python train.py --gain_aug_db=6 --encoder_conv_stem=false --encoder_layers=16 --decoder_activation="swiglu" --decoder_cross_attention_every=2 --learning_rate=0.012 --adamw_lr_other_params=0.0029 --weight_decay=0.04
Rows from block 2 of the text decoder of a small audio captioner, named by matrix and row number. Rows with one number belong to one neuron. Each number is 128 + 24 x the weight over its row's rms, rounded and kept within 0 to 255. All counts start at 0. Numbers have three digits each.
After each neuron's rows are labels from the 100 texts, of 14976, where the neuron reaches its largest size: "fires on" is the input token at the peak. Only what is clearly more common there than usual is listed. The data: synthesized solo parts of chorales (CocoChorales). In brackets: how many of the 100, against the usual share in percent.
# gate: MLP gate (decoder.blocks.2.mlp.gate.weight, 384x192), inputs 96-191
# fc1: MLP up (decoder.blocks.2.mlp.fc1.weight, 384x192), inputs 96-191
# fc2: MLP down (decoder.blocks.2.mlp.fc2.weight, 192x384, transposed), outputs 96-191

gate.200:100113110116100086118139130133133119153087162110118126111134092149137146140122120086197132105160190114157128152152116127115122136146124124112118118143129137185130132086177110093138122128138110136127157116122149140106158113092119184121090147118093130098142131110113137127181115134122125108
fc1.200:168104094135129130145112089109100117132139123141108171123166167106127122137115144123130166132080096109094119167118082146121169099141117124111157202080122083122122142177085121188107143137135137177155136115154116129126104165149105145136115110166188104114136132114114107105128187075136128163
fc2.200:107088091167129104131096113151108108143125152091073129123131170119135087137125148144136133150120133132125113175106128161108142108146137127126138137123133174133131175155109135176133124140130113132128111122137163151142101171139096143200107119168129136113120117117122156162148127148146115156
fires on: "4" (64 vs 6.1); "3" (28 vs 3.1)

gate.129:163165126149122148132155158128125134095161140149105122114154073151134108080097131139116071107086131103120167096150112124129159091099120138144104150132112117145159128141118115117107113097139114131168134089139120150154127133115127142098141163109128122118136099101110080077141119143098153139
fc1.129:105085120084109109136105168130101161107125119103164115138125127132132135120113158161162123109098117131107162128127134141149125112128109105132124189166105148099129112113158131127112132129156162119153127145164084129120171141171175149193077124144115081174114143158156125131136176154078121147
fc2.129:116118108104146090116128196118067146144135148133166106177100073123121110105134116168137120121127086156125141104132136141138135123121138146091145149127133104099167154133157116131092152133141096131154146125123129118087160109146158125150084135129130133156161083135112160165110145128116121148
fires on: "<end>" (84 vs 10.8); "2" (12 vs 0.1)

gate.71:123115114160122108116108140104149138103085147122114137161116097139120106106132128123095121139103100154115093121143100175139124153155111172109175131178123138124165148138091136125108121114125151073142110157103114094091104142105140133122157165112134145141150059139080124105157141112088107093
fc1.71:116151154142147123128121140104174134160103093109163081111105114137106104085139175117119135115136152162099129154127150150157134111104107058104156116156118130134145150146120106126166139140122109134173121137116105142107145131128147140099053128153123112099147095147163150152133110104108075136
fc2.71:105178131123193126124165117126145088133090105162142139134109126121137118079133125123125111126145138173082153109160111125134157101123104103153131138146131133131133152112137122100143156113150125115167158094126120140124109122105113083103132134124109124108137095140156169145112130139100112164
fires on: "e3" (62 vs 0.3); "3" (11 vs 3.1)

gate.97:127127118158078105108119172119153117118150107115138120107092117182123144146111132096126128134101113144128122109131167122164119146165107118183130166131176087155154120134097124122095109163110094160150168086116143176099091139148116169154127133152125137118141130132067161152097155109108148105
fc1.97:147107138164113103114093110126150119098122134140109146121143123142064128104063137138118152126099159097109140137091140113129159106170099150183122116115141127140113150130144125068166112178143097174144145125171182136161137150167162108095155108176113090143126170120123111158121125156153164118
fc2.97:096115157161111104142108135153108095107120111162134144122150134119092124126101156100161123131120118129108143152090157154128121139140107126125121123164167122145168165126105100089147109095131089144139140133158128140177149143158147109131121124139114147106057142106182085145140188107139169121
fires on: "<end>" (51 vs 10.8); "e5" (21 vs 1); "e4" (19 vs 1.1)

gate.75:101082107090106108127111106120114088147123146138156172099111136129130143102146113099076153143171119157121116164123121154120142128148115139107093147152130128133115190143111114168130147115150137132131093148114143136128094102142096148110116108140144133110131164151128125118163144158114117102
fc1.75:131133141125151089135119139109121158119120125102146105178140147136158134159124158084145113130087138137117129125127127117141157115108163190162139136128118075127155068122127137114144075076099191138102117125146100126103091160147127098111135167104091123172130129120127108144156138137129154165
fc2.75:106135125129109118104133123113120139125139129159140141144129110148155150161138134136094124120092078153095120107147078157148122137117145141142140130154123102150131133083132116080111085166128149122108118106153149144156091116072089133172139135100119121186131167128158136134135113130143086122
fires on: "e3" (48 vs 0.3); "e4" (34 vs 1.1); "g5" (18 vs 0.8)

gate.90:147157133165129148100087123128122114113142065175147184143101162110161109149110096136187112163133101123098106165132134128125126143135154139123121112146137180199136159124161127107115114126140106172129150122116107135099137138075099127121155069090127126126150122104099122142117163091088117141
fc1.90:106129107119118106119116134110170160123183091101117157074121129126130124148142118134123101142134066111100165128103126116131134151149134146094122143126164114167110129126111141138120120116132138150074111102180125156163167112147170111163151122126138160150172138099151171149114178122127148170
fc2.90:157063130076166158150111144111129107150136078158147134087122112118103088145132187130108109092173090162096164126109121138164114117142125126113116123142182093171112129147121134150136073140111121137125150143125076158126142140106106123138157148152136152176139129135095137115156165115147141099
fires on: "3" (87 vs 3.1)

gate.17:140116124175102110117151166107101117120127160153130128070100062154137103105177101143127206147131081108091113121134139145143126135092132128153127105113189111130086145147136139126168132134117111142111144094101138159161133129140190116126102137153123147122169154116128110126159154093117140136
fc1.17:133145105163093092100124144125145141107127138103142127093115082159158137135159139146107151112105123090124186153168109146144097114119103136145122107128170122135120148161149140108130137095137099118066155087120139141152134122111154100088125118155056159120123112125127129154159106129141165121
fc2.17:168184125108125118127130153138120148129169126113129096113137121127157085124115128139101116086099104113145137170093088088083153140111116111102111143129139118081133149099093131140106108109122129093103127157127162089135133147105143126149192111125148113148132085172147121134136124098128139110
fires on: "4" (37 vs 6.1); "5" (29 vs 3.8); "3" (12 vs 3.1); "e5" (8 vs 1)

gate.126:159122116161083106110128114116138125110131131117123150125125134173106125095103120132172130078173119083113154129116124144130195121156110107104119111147097112119167163146124111149126136157092121132146161124112118157118143148123105103078131131096157108144170134134102108125142096148101092115
fc1.126:116130115158154124138139158149100137119080140127113149118135128088146117187100072092108108134124108143150174137145144118149110133137136163139095133124075177124097100103141148140097119149153134119137098168134127084132140116136106107155115135130141126121107114162148139115127116131116136137
fc2.126:095091117191129139118140162061118131125158140115121146106158118108106116152126135081101100121112161123120138127105109149104150164103117128100049143118083144142086148120095111166127103129121125116125106185143121143166125123162133160114119113184159114107102156145108137105141130174104120096
fires on: "4" (50 vs 6.1); "3" (37 vs 3.1)

gate.130:118129106151105091131117124165143145114109135088173153113111126128103150123112168160099161112154122133087089150129164153090093183143130122118119168085130133147134159096138169099162119125161124134126145120128178099129135074178142115133122096144127118144127105130127132142131137131113124117
fc1.130:164144135159135121110161103084156123153171108123091127135121135179133112103152140110119158115128149120116099105109155160135164132131133168131148113136132123159117129121139167080098123148136108129102140125112152121112094175106100108139143157068148084140148150150099160108100133108172153153
fc2.130:111113123158133114114140141063102124140064095113125102176129124140097121090110140148157123137155144137150135135130152129138141101132129171154115091138128103136164117132149172114092115168131112102133156129117103132109119159110124123146157144114191127152118088149113164157114141147129154135
fires on: "e3" (27 vs 0.3); "d4" (21 vs 1.5); "3" (15 vs 3.1); "c4" (7 vs 1.3)

gate.223:123129138123100109115138200095115152095110151107138116173099105138134107141103112085156106148072123133133119160171118107164128120158162112154112094171123128137094136124079099108143147119094137179124101121108147180107138147115140128111107093104125088141160095149111108132102163152121144165
fc1.223:125123126107112103139121142144141147108151114113125104125066098159116107138120109104118109096147149124104096178086152102157157109127127198162123147122106166130138154100115138146110159136081132124143077127175128127109139158134130134119139151097130113116139103091081121155142156174159182110
fc2.223:109151099115144133131134138174156127106128146092135124124138128139100101137113122116129121107158143110152102158091160146172114097171142133071122126106100139133158132130089131087135155176136140083133132140125130148112105132114179107133143153105133113152104119075142126144149125131144156083
fires on: "d4" (25 vs 1.5); "<end>" (24 vs 10.8); "a3" (12 vs 1.1); "g3" (11 vs 0.7)

gate.31:103104122124101095117154148130099101137148105165113116065155142153115097104100100126136133120147110111163174135149175120123156116154131092129159128125181105126121166140140120116144110156129090168117107152134102189205106091152117151171109119127106121142147094114153126129142137138174149105
fc1.31:060107093134111113140159135128046163113122122170143146088148120129083145118101150133159123115105097081163124153149112162121165129120123109139138104116109131133091107120148105147114099116143100138133136133166141163167141085155177111156130114159104133145112131132115150130103129117110116154
fc2.31:074114110136131121124148139118157124143101127159112124113117136155120187124129175118137146094127143127132164136133144123138183183111133157131104145136098122151101102155134134136112111105121155157171144181121141083135120136157124146118106106120114128155093115114145109100096139088122131145
fires on: "<end>" (42 vs 10.8); "c4" (14 vs 1.3); "b2" (11 vs 0.1); "a3" (8 vs 1.1)

gate.46:127154134144121128129145170134107133112141145100105129145161137147170117145079126134133106169080130142132144144098120122163180134152148121121075131106093110093127128178156103114118128104145103122105108089107084140151128112138082076165153113099131136137154110178143114117094163155113109105
fc1.46:125164138101098137154092161114101135120166173159108099208145099148134114195135156141091129136146113151184139135115103135176113178143136148097170098096150092102117120151127098122085100137101143158136065110135083133155135094153105153151133088108153124132136133099136105123145129127107164110
fc2.46:126169113112126190133097145126126151098174145110107143158156158108149123182124119150124096154096118131145116135121101124151117182107141089106115104099122095110081162158174090165110147127116136125124120127092100129105120140146070149147140133106150149093122138067108159096155106138079145110
fires on: "3" (30 vs 3.1); "d5" (19 vs 1)

gate.306:135126153133102107137092121127135115155125086126127057160124150128167134139116091127142126128138121123171117125130153134058148095128122131153103144141151139166115092123127089116118106106137122133138160138097136094109149134116119139191184103094114129139149119161157162164135109160061121143
fc1.306:083098145093151140159158079156118134122115147140147133109149121136144135116125155102109127089080102169118126135125122118176139157145141092122118138161119099095145142140103137125130170106127175116115091163129099153128121177124136117117165111128130095112183130125077155127141133100167108134
fc2.306:105084175154144111125087124125108141146127115146139126092166124135112172146121142112101135115118150125123122127123087120107146135108146083121163108194129142128107107123129161130117157148163124114116125154184139119127094143123116114108115142164144121096143143124096133099096167118143158127
fires on: "double" (89 vs 0.2)

gate.277:093154118146127113103133113129163148124139106162113132100098130119128157092099122108147087116149142127153123155073128136113153113194136123139148189109125098179143126149137131113110122158107084124139147104166089152096145156128131183116107171103126154146149164097108135149071168129140136162
fc1.277:148095123115152096100130138130152116081120126104168107122149141101152136180161103165095129133136119143067151110175099149143125109110156167129118107143121107119089106130137144122142121113130134137106108147163127089138148131095092081133124130164128122145145176170153084135099112157136131114
fc2.277:128137132151093143169173117175168150112097165093119110137135113085145126137139108117111141154154156116103151105110106136129126136125140135140108108155142117145125117146148121151167122132123089199091105117126151088114135150134103156098164118176125092140113114156141124126055128124129155119
fires on: "b2" (44 vs 0.1); "e5" (15 vs 1); "d4" (7 vs 1.5)

gate.185:109139098134109077148119094109126135121123122132099128134106135127094136103152092158117165148087146139093098169113100134140141134138101108126110143115127126108109127125151119158138089149132142138160107131117111123120166173136101110152128119086152125120174138124084119101131117079116130125
fc1.185:092139104107135078110120075094126147118124121115121110119146118125144096148122117149132136139119113141105097154130122141130125116130096153127117122172129141116113142046165119185110117101109102138163084106104139114100163151099108125115126107090148101140128147135114130116159156107145165157
fc2.185:116154111114098128118078142131132167152101097111101130137135123115119118137108097126150082166100143132181107139156112097145141148150108135112100128080109152140138137106123118115149109107102102160145118149120125117119113132089123137115136102067141137148143148096102158130150127101115102160
fires on: "b2" (41 vs 0.1); "e4" (33 vs 1.1); "e5" (24 vs 1)

gate.182:168108130140146132146154115123090118121146158098084094149107150168118084150128133135175121124103133119107133115106148109125085134102133099151121136139103154095130098088129118172081138120099123105125162110098093130138144163102115096106147133160133146145095150136152088121140049127119106126
fc1.182:116153101164118158139127182105109131139178126097143122152132129125125137164117098138146120095108176182103125100138151131132163115123131120126123114111107150101171153118126129120171106130155168154129142116121123094141179150131140135145159090111113155130171103078143126081061107121152083143
fc2.182:129170130117124150132142157117082150119145102110191128118137162117127117144179155141114106120118156122075123137105092164128103160092126128131127155133168134104109132151152132127130114121128163092105144120105105114112122145114118186113136127116118160098099111131118156162134137095131112157
fires on: "3" (44 vs 3.1); "e4" (30 vs 1.1); "d3" (11 vs 0.3); "a2" (9 vs 0)

gate.269:150108151128105152125110116158108149108114124110129132164112129092175133106154159116113118120146123121146127115126090147142128124131153170105148141163145132136123152104096080111107101132137126102172146164092088163139110150119144144100163101108119070120136099145127079117162086115128115143
fc1.269:130114121148148124164127100125131131137143150152153105126130114161108128140144138110124103126143160089135147137125159125124143148128113135089133161065145119159170082159123123109139107106115134133116095132137130224145128075117130110108074118161112152132140149117177096127110111131138161117
fc2.269:116132135145130096158149125139101092134147127149130076116109129123116089126131100152135156097153196124177109143126167147133135083125102159135155153105109116125129101110107076181175123110128139153110129124163119141133143101130132108129107109137089137125096161119128126137139087121151147189
fires on: "b3" (64 vs 1.1); "f3" (35 vs 0.4)

gate.88:145087127108131139116128130148103082095146135140149150110142102137074104179130137152114106078140123088133115119133154097113129164094092106133136149144143136116127140129123123156083094141112085126134194105127114117125118117147146152093140150129123167139135101122093140137140119132153149164
fc1.88:147144114105162118131117103110139140152122123117117072158139146110135129146101156115122131146107135154152147151147106128115085101112174121153090111157127144148129113113133101113156164118123169139086124149139159076110131154143134088130148104139132120163153113106133151116123126117113103135
fc2.88:148113096120158118129126152119114152124080114110145138135106155116120160138082093136146143097095099141103144114141105125095096109136150108128083148103146156123178134120102100091146112105128150116124106161120192112166116169154152115156140127129168116132167142131158103124077133107108141126
fires on: "b3" (46 vs 1.1); "b4" (17 vs 1.1); "c3" (13 vs 0.1); "a2" (7 vs 0)

gate.304:172162136162136129150126079134108139140135115137101155153115138127116158116137137099107125086130123139126130165107115146136096145131144146113129139131171138143146105113165126094130137112085169053154136132119159145141166133095117114127098129122117182147158145122122098114099110127120152115
fc1.304:142133127107111104186156101139120133129139106084122106135133171162149109082145118084139140109107127160122140149130097121162104170097157142111137123122123123118129165106174144126109116086102159109080117151154114158119106152110166135164121111128147182167142189175127094158129104132122152105
fc2.304:114085144163137160153119143160101123121125111141133115121178156133090111157150128109174088104142129140142124073131115052178161149146137111163123089100084114104104096130169132138140093097109087137125134129143113110127083135142160154134164159085155115133144135114102156151106114127121116099
fires on: "b3" (68 vs 1.1); "5" (15 vs 3.8); "d3" (8 vs 0.3); "b4" (7 vs 1.1)

gate.36:142147149109164148127132124168158143117146116155130093102114113128141167127154105164111136112109096118128150136120152139095121140143130135149156129089166122132164131140126157165091108131084146118172139152144161138087111123130206107135135098100147128114092127113083132080117109144105071128
fc1.36:129123102125165108135121137123097110117142135092102096125129105108132160114128153103110130147192106144097138109130126071150135115132124110142096136143169166156118115101161157141132127073152130121138091090151134153140102099131108105128069119139089116152182125103129123133151176141123126124
fc2.36:084124159168132128144103109142144139105145122148121112143118120157083139123138144130124121117143105122102145174137138116129060151134115093109149143118162126132091153118173125160127138133127144115132163108133139134115100098119161136174101105125123123112155161091081115149111176102121160108
fires on: "b2" (31 vs 0.1); "3" (15 vs 3.1); "d3" (13 vs 0.3); "e4" (11 vs 1.1)

gate.151:087130149152105120127093116086112140132087175105133155127162133108127119113141100187126197099111097126148176128155109112133145113150127137111082156098127121118148143117143146137088127096124098114142130108127152131173143144112126121124128133086115115130099152146123138135119126147101167118
fc1.151:091112135140141117138094142107118155151112107130080092117123112105144154169124158072161091117102108135126110108114165168112153115141103139110134113127105148101119136112083116136118084147113140146120163168108132163135125120109124156169138094133108120091143116138119174137086129078146120192
fc2.151:088113137144131137146120170121119104094140088123111128160113095161126141156101125118172116107111152089146178153144132160130168081100100084149141169127145130118124140080129163117149125117129104128152093162106128121123127134128132117134146124138143171138098095125118138102090128098175118118
fires on: "d4" (66 vs 1.5); "3" (17 vs 3.1)

gate.128:121136136137176107101112182134133123089097103124133076162113145105117074134117151119156146143162150076124124161141138149137123131134150099148113127139180128093095127114076134110123145090095113090117126093156130139118124131108148114120080144138124124108112122126118155086112114089088121111
fc1.128:136146083107114137144168090146174150125131096092133174160165128105089158103150120155117147145123142087081118115134130110099164081142104115130142154140092131121148136151083099104144127184169142134142072113121143126120160146110124106145136082090093114128133139132136153137121140170137125162
fc2.128:143093148144103129132128168142150140108129125091142142139155122090098117079106124117136126157126118092114138116109109094143139114120119082122145145126098141127152174159075138079132132102093152146120107038151112150067148123088139116158170116110152155120139131125108122130139109137149133135
fires on: "3" (55 vs 3.1); "c3" (19 vs 0.1); "g4" (10 vs 0.8)

gate.383:115113131124097120151125169132149160091079122104167169118132121166131115096107178152146108147127147112129120095121087120147115143124126190108101128167076133169153126096136083113146145124113099145132128133131116111124132125143128113119093090115105121134117136091117132131143090141142141168
fc1.383:121080150128143127100131160173142150140153144111124117164130129103140137160115172104099153130149147122151155067146116149135097134085125163145107101118130118112144095130085117097103129122179114113084177138171158138139110142149119152107124147136170117119077144188128160083152137157127119174
fc2.383:135135158107165117133108121166086132158103115137094096099078071130139166119136130118104145115108082109097148101102100116096109158134118199139133161153145129123092107122116127156130146171112114153093106131132107113127148164166162131119110114131139185113112126135124144119120157118114110110
fires on: "d4" (45 vs 1.5); "4" (20 vs 6.1); "a5" (15 vs 0.3)

gate.289:119145109129191117114145149163181083128118189131127155138141130073128155155152163146106129106122119164120103132097151141101113135121153139101105138131061106097102099125133136145163136158154174148130162137107151111150131133099130089158130141111135141098163134122133147135113151160160132121
fc1.289:159135137110117107156126132154125135130173158130115136130114157116118146149119112163125122121165122085111161122140107165145137162105097122120127144127168146103105153132147150085178145123122150117105135148148152131149132108130135101129104142139114134163153147132132074164118170146095132097
fc2.289:157173163140104106172184073124117152120123129118143164127128102098142115163130099113155187127180122069142120105087135142145092124129129099105121137119170099101150162112120106141156136136125114130100118127100142111133140137142128079102141143123115109094132147155163098097106164110136171094
fires on: "f3" (30 vs 0.4); "f4" (21 vs 1.1); "a5" (15 vs 0.3); "a3" (11 vs 1.1)

gate.303:096124125113152150192145145154148154136116109143156107130124110133059142177107131102124138133138127120133133117132149133117144119140121113094144118090145145123149127143140092118130065124116114070122100149144135111151115146162134151181107125131121117119153119099113148128160107131100110124
fc1.303:137089111141125057156116125095165122143107147114152137126137099100155123176119153151122101120138154126105120155134160158109122139125059134106158138146159138117128139109150170117072137162163120132134085141127125135132147125077152137148105132128108119079090135146115113152100147134133106133
fc2.303:130128139096165126130142125082194103100169147121151140131132102139176104127130119140127138154109102108132128130112157143136132129109072127115112136112163126112141114155149142122110125108095133159095110120083123152151120147134120077149124161131135096125101146075101110114124108140115154127
fires on: "double" (72 vs 0.2); "f3" (14 vs 0.4)

gate.118:108146138175110173139111149139108108141097114139125164107157111113110148097094139123125147102119105111135156121177143121149138129142126153164113159122145113106111199152107135120120092156184076121097132126119127097102106089125168144102119187151149125103143130132100159141141125104119143152
fc1.118:141097129140159167121137126127127121149128110143135135112140125100102144145104115170122139092154112148170124120139162083112131125107108167147097151091101117158111103145139157099148101146157151113123113141156116157116155105135125115141137108120116125139109099094085143091169167153119093160
fc2.118:129110139103186130147122108135136115115159120131142147138162124122123141103111114152131119140172099111144166101132118149146146081080117180142121142119114113123156161118141166168146097137136121112113100163146150141127166163141139111121139128123127095147076084130164112113132107129161126115
fires on: "b2" (48 vs 0.1); "e5" (31 vs 1); "e4" (15 vs 1.1)

gate.103:100165145106142122127137093129111088132172142127112132121084121114140133122150124099111125160137165123107162148099117141150130121123134137090120112170156139097180085079100134146136148089147144115131119137125152159156138125111121139179129140133110155115140132177166115173097097144144142146
fc1.103:131122145143159151144115128124115090128163147138111117116139099156120158095158102183131123149147164137138122121087118086128110158103135119104129105154079100144150083127140126153168105121107098088123153121157141134127159101135120088122109128099175130102126159108150126146120147136124106115
fc2.103:098124153148139129123089133111100128129168159165139088140176146130079126133102116144120096154127108105156120103122176083120122101101102146121115153138140133165126117139157103170135133137122136127084159111144147126180125130154132116150137149140186178119139105163123156145117157123162108133
fires on: "f3" (59 vs 0.4); "e5" (19 vs 1); "e4" (16 vs 1.1)

gate.89:151179119104117110147086147169147139146127134164131117126145176141135166120158142135150098107119138115102070140115139144105095156115137098130098107113137183138152156149088128067099090150121130120104151091110140160106141088132105175176150118142133116133142162104130122140119107160110149121
fc1.89:129175155168115121131143131084193114118131142124086137102146130145123131122094098139171092149111120111079091135107163161134097111103134088105127101128117146142178144105113131137158147154129128142105147088128153133140156084104137128106150116075176143151109097096124143087149134128131126106
fc2.89:114135144150101158117077125118151104131101130137126075129108124148135172146114130131140158121112167112176136162114159117164103146129132138108117133139111095103117148138133140133110095128093087117132119104133114146116133131108113115126088110124133149120072156114120103119157156116156116151
fires on: "e3" (43 vs 0.3); "d5" (39 vs 1)

gate.276:157090116162149112096092136087130107145165168116087085160120109134124094124146149160166120148100145146098132154125161120132136139143101155125167151123116139153144120110109101126166131148146133130129132093129133127128142118140111115130122103113084174153100142137151135123122107119117175105
fc1.276:136199095128098117110169134095158131090076068141131125109118103157109170102154103130129103130111136096161105156118120096092108135129102126147142098175147120138124095073104146142112126130112123144151193118147136116087138155122114176132112137066130112095101148101079142153124145135113117135
fc2.276:138145139155093078117142163133129146140115118134159100117086144125119073168138136105114137139125176113138126109130129100158135091139165153167113126115109113129159125130143072145124107161149120180118127126170156066116125166150129141163072121123122107119128118143097118116122141083103113142
fires on: "e3" (28 vs 0.3); "f3" (25 vs 0.4); "d5" (18 vs 1); "b3" (16 vs 1.1)

gate.48:196132125090096119113104168126153115145191156140117134134152142155121126123143136119145113170133085141144110118164112142138115142150138122150117091184128154121128070130145121100184121099108160099103123101115104117154162129102122131095098114152150137168112079156128127142149132163145100102
fc1.48:082143109157162136126126118090168133138112117130154124159137097110140122080132137135100151117148074141061169134097128099147157121130099127096136136091103113136120148115141100093090115174126141186134115133110091130105144142148144130127111122117144119059152139140173097118112144132105152125
fc2.48:139116090177144130060138106115186130127107107161142113182096097149116139126171122144109142135125123133111169128090112168130159137128100148117116131082166152134138138125127141109068117149138141163106099154105130128099123113116110142132127165138152139104127129141135114117097106129137111134
fires on: "f5" (71 vs 1); "3" (23 vs 3.1)

gate.139:121132133151138088175127121200137147111132116105096156154115093151097135088117122160133150121190151082165129135073120138150100111131107141146116099082132133177144141116141134154148095103120126145112086110098097125118149159150147096114147113112133115112115142097126127161127132171143119109
fc1.139:150099128114119146128149138099134104154141100123134152096102162115090145143129112178120116128143076117165137091147143113112152140125139084162103149105148158104102099138173150128113142106163108125116164122158124126132124124091142094127146126157136125071102110130159165127080158100105136147
fc2.139:139107176121102139141153116137123133150110121141080136073151152121126093124135129133178108116130135103160153133097126168136126131120112124163093166139141140157137113193098162171153130093107081133100151114123084114147119110131119138148129160093096127152141093163101125194124129133150140134
fires on: "f3" (81 vs 0.4)

gate.238:106155134131070112124103095161091088127199129116169148072122139118147134119112117174137170132097084113149131105117149136071134151136120136156160135137127160140142161150125173135140104132125081124117130139091133106082134139111136148108106133132109085112161125150120166142102135133138122129
fc1.238:108190150146073131137130143167091095129133137158149143094128123127109111066107129152147110135106121134150181135132143095113150171136124133160152146105134116127105137127150156129124120159122120153126131115084098137107136142094155150111141104123164095101167136161123143161138116105139114139
fc2.238:165132128118136146126140115150151126130169179154169095090142115070128119134141132106133091115146158158126113131115132137155113111113096129154128162124109098113120126113104133085140132113148099090169165094138123139179184084172154139093108183136169141105050129118140158137146143120159146090
fires on: "b2" (37 vs 0.1); "c3" (15 vs 0.1); "g3" (12 vs 0.7)

gate.66:133117116135123149169149131113116127107100138120120083112119117145140126215086123165138093114124116147088102134149156122165135156122122141112147078097159150108108123120145131074142119161123148118166150107130101078167174148161137122135178148152131097181139115127107102165110149143115158136
fc1.66:152104138126108103144187150144128154136122134125089102105144141142155158137129151127157111121133167154115114151144131132120118154116068136113129113088158136155110146152100123072140139149138111112130136102117108123143141133161151163117197172105129086164141090079108072134151119129150110155
fc2.66:160148118129128148140158173118116124099144089145163137135140102148134138120147137127110149140122130146137184143155174115073110138102096132078165132081134175149122104154100105126167127088148126141129125128084104123081143142127089106105127155094139106110103127115115146134172127084160145116
fires on: "3" (80 vs 3.1); "d3" (8 vs 0.3)

gate.267:136100124118164129136152089124077141101139158168142130129121139112169138115140115135109122128131122133174125140118079119123136084105138150168143078140136144138090166121122110092126168148109148102118139096140114072112130178156124119087107109140124139114161148085131131075136141132152102149
fc1.267:094112145127152111132164094103151141072135111162182145089140149161142158104143087111119149167096129156151098109122118106105129142090152146140132079144150149123136163128109105116122142119120118149138139140131110111069155124131154099125105073108092142108150135116116119121128175163145138165
fc2.267:137159096165126084125134082098138108145116118129075131150119124117140126116135120147139131128102127109087144159163139090142122170084120169172126160141085101162098117105138121128119099151155106129127180120129124146107109134140142143146125093167132130106153101120090125088128175111166147074
fires on: "4" (63 vs 6.1); "5" (32 vs 3.8)

gate.263:151102124088111154165166136086126129120090111105156114126063106137139114152146129100127110147124151140125122119139090158100138134107124119107104090110136129151121117125108105116106115130171159144162146154168142119180131115132087155121123134159121075164143096138088084113172119148119154185
fc1.263:171120087104150124133166137083143116146145147150149099090094111109138109167167130126151104130160121116115113098109117150091145089105111123112113083117121128123125159151120083153164125113168163137154160109117119131187137159140091145127102141130146111143110087149123105100161115143097132152
fc2.263:140118114101141149114128102131180146152163114150077178109183118158138121165112101122103123115123128142154101130124141117098119141128173114092133091139146171146126148111134147177120090120113127083109138069130159111154117078101150118102157161151114176146100150118108107126120132135132151127
fires on: "e3" (52 vs 0.3); "<end>" (27 vs 10.8); "4" (15 vs 6.1)

gate.152:162087120127120114148155139158163125120108113128122085141116108135149102145140138101120087109166135201096117112148147195143127122120140097134116137117124121198114108168120137136073154132114154150130118123115124120134127117152144126133135140128144110105185125125097147110141152120142115104
fc1.152:107091122156109152142116101186139101104087136127145097106146138155148130099161134115055132139109093152122141129162178126095110145065127134186091128122128145141125149118149114126116104147121136134160148111136152140101142098126117146134134135127136132151146143128145123126145107091094086083
fc2.152:102134122169117100101101105159146124122095145157132161117131118162114115160086120127102109077103125143100159186121136107127129137126119110175104086145147132122158120113115181065189105086166154115141125117117155117118164145132110158116106133118115134124133152173111144134134111146107093158
fires on: "e3" (59 vs 0.3); "3" (29 vs 3.1); "g3" (10 vs 0.7)

gate.158:134137141169082153179131172133136143143128082169154150174123108121161127075118109152088100168135158110126087126136113152133138110146130116147103137138140132112132147116163121087123125097106144119159113156118067178125112144118147131123109135095127171092129111148159094127134127122138157143
fc1.158:103100119125149147119109089128162094127122136144135119086132169151105106158145153140146154101104081116163146120123126057100134140125158147101133178138126160135121147153106146132093147105108085159104120110089146091118122117144071124146112112142148135136104165130106183124124093137091128145
fc2.158:109145111165095123115179168116119161149177090096128136143140132139152083129151119138098136182116135111142120152173102171107140071144149081170135106111118147075122126190156093129111141113174101152137111162119145144103144133108133118129141120163109146092110095168133124128149115123106138107
fires on: "f5" (77 vs 1); "a4" (13 vs 1)

gate.122:156151131148142137172103140186156106171109100127111122144111114131089137141120081114119100123116089131121109151117117149127117132136154129136107123116125140142139056155143113135172174108080141133116123113114121116095129142071149118125147152129122137115124104138110134152182138132146139159
fc1.122:121084105148128116086162099139106129088124166085157140130176155120172106097128115141121146138099127191130166095101142124082111128121110105115150103148137148138150160102081135156112084087188104150110112097129104150148135115163081120133109051157132127109139133137150133127099103102137113113
fc2.122:098112096157147095142136110173135137126115111149140111142109101130123155148176104167143151178168120122105156130131112092110077162149111106142137127123153137126125171145140125102066111092166135126122174158112100094145121167131153137101167124102075154156162081127136099095110099108169150121
fires on: "3" (82 vs 3.1); "a5" (7 vs 0.3)

gate.343:117102105168130142131127122157092186154072118162096135082111135141137161140096072161102130118117122101101119154180130098100185106134118095142114136116102077135111144108145149110166139125166140143159145112112131127140142108113151142128137120142118139136178149118084122123137129215123088142
fc1.343:149124125172137130163112171139144168158070095148086112090152132188107099148147125153112120131123112081125110159163107103141160139121104125153155137136128098117146133155129118163092153144119069090124113108115118133121086112119141181149109157108140126105161154116136122101102124139130126111
fc2.343:092165092118136172112116178082097128147147177171113126142186128098151177136086138131153122154116100088091130109101159156130138143154101110101131140105108152125136159115120121142105126183132132144163111103099154145129160120119125141141089090109106147123170156096146109159155112100133145120
fires on: "4" (58 vs 6.1); "g4" (11 vs 0.8); "3" (10 vs 3.1)

gate.124:109115121122144139120105137119146125116091152111149100114151136157111152134124079084092131138127094135116142140092132142113089149109100111134153134151127097184107122118102124177127132151169170124095140118120112107157127104135133133158113123116146132046121140125107129159144088135135123160
fc1.124:102075128120143170132088091141167148119141138134079111147121141148140191140148126101091120132107129125130161132117146119146124128092086137162170129124140177131143095100078099162102140148152133099122135131125144129137119139161145118140146112141133147072096145148139121115152085136128121101
fc2.124:133178112131120143137117145117155162135110107165136128140172165141157100130113143106162136145133124097128157129134169126121147119145116099090125117137159150115128170106140108087113132111131136145093138167087128121126129156172077102138094130128093086126113141124128133109099103104094166141
fires on: "4" (59 vs 6.1); "5" (17 vs 3.8); "g4" (12 vs 0.8); "3" (7 vs 3.1)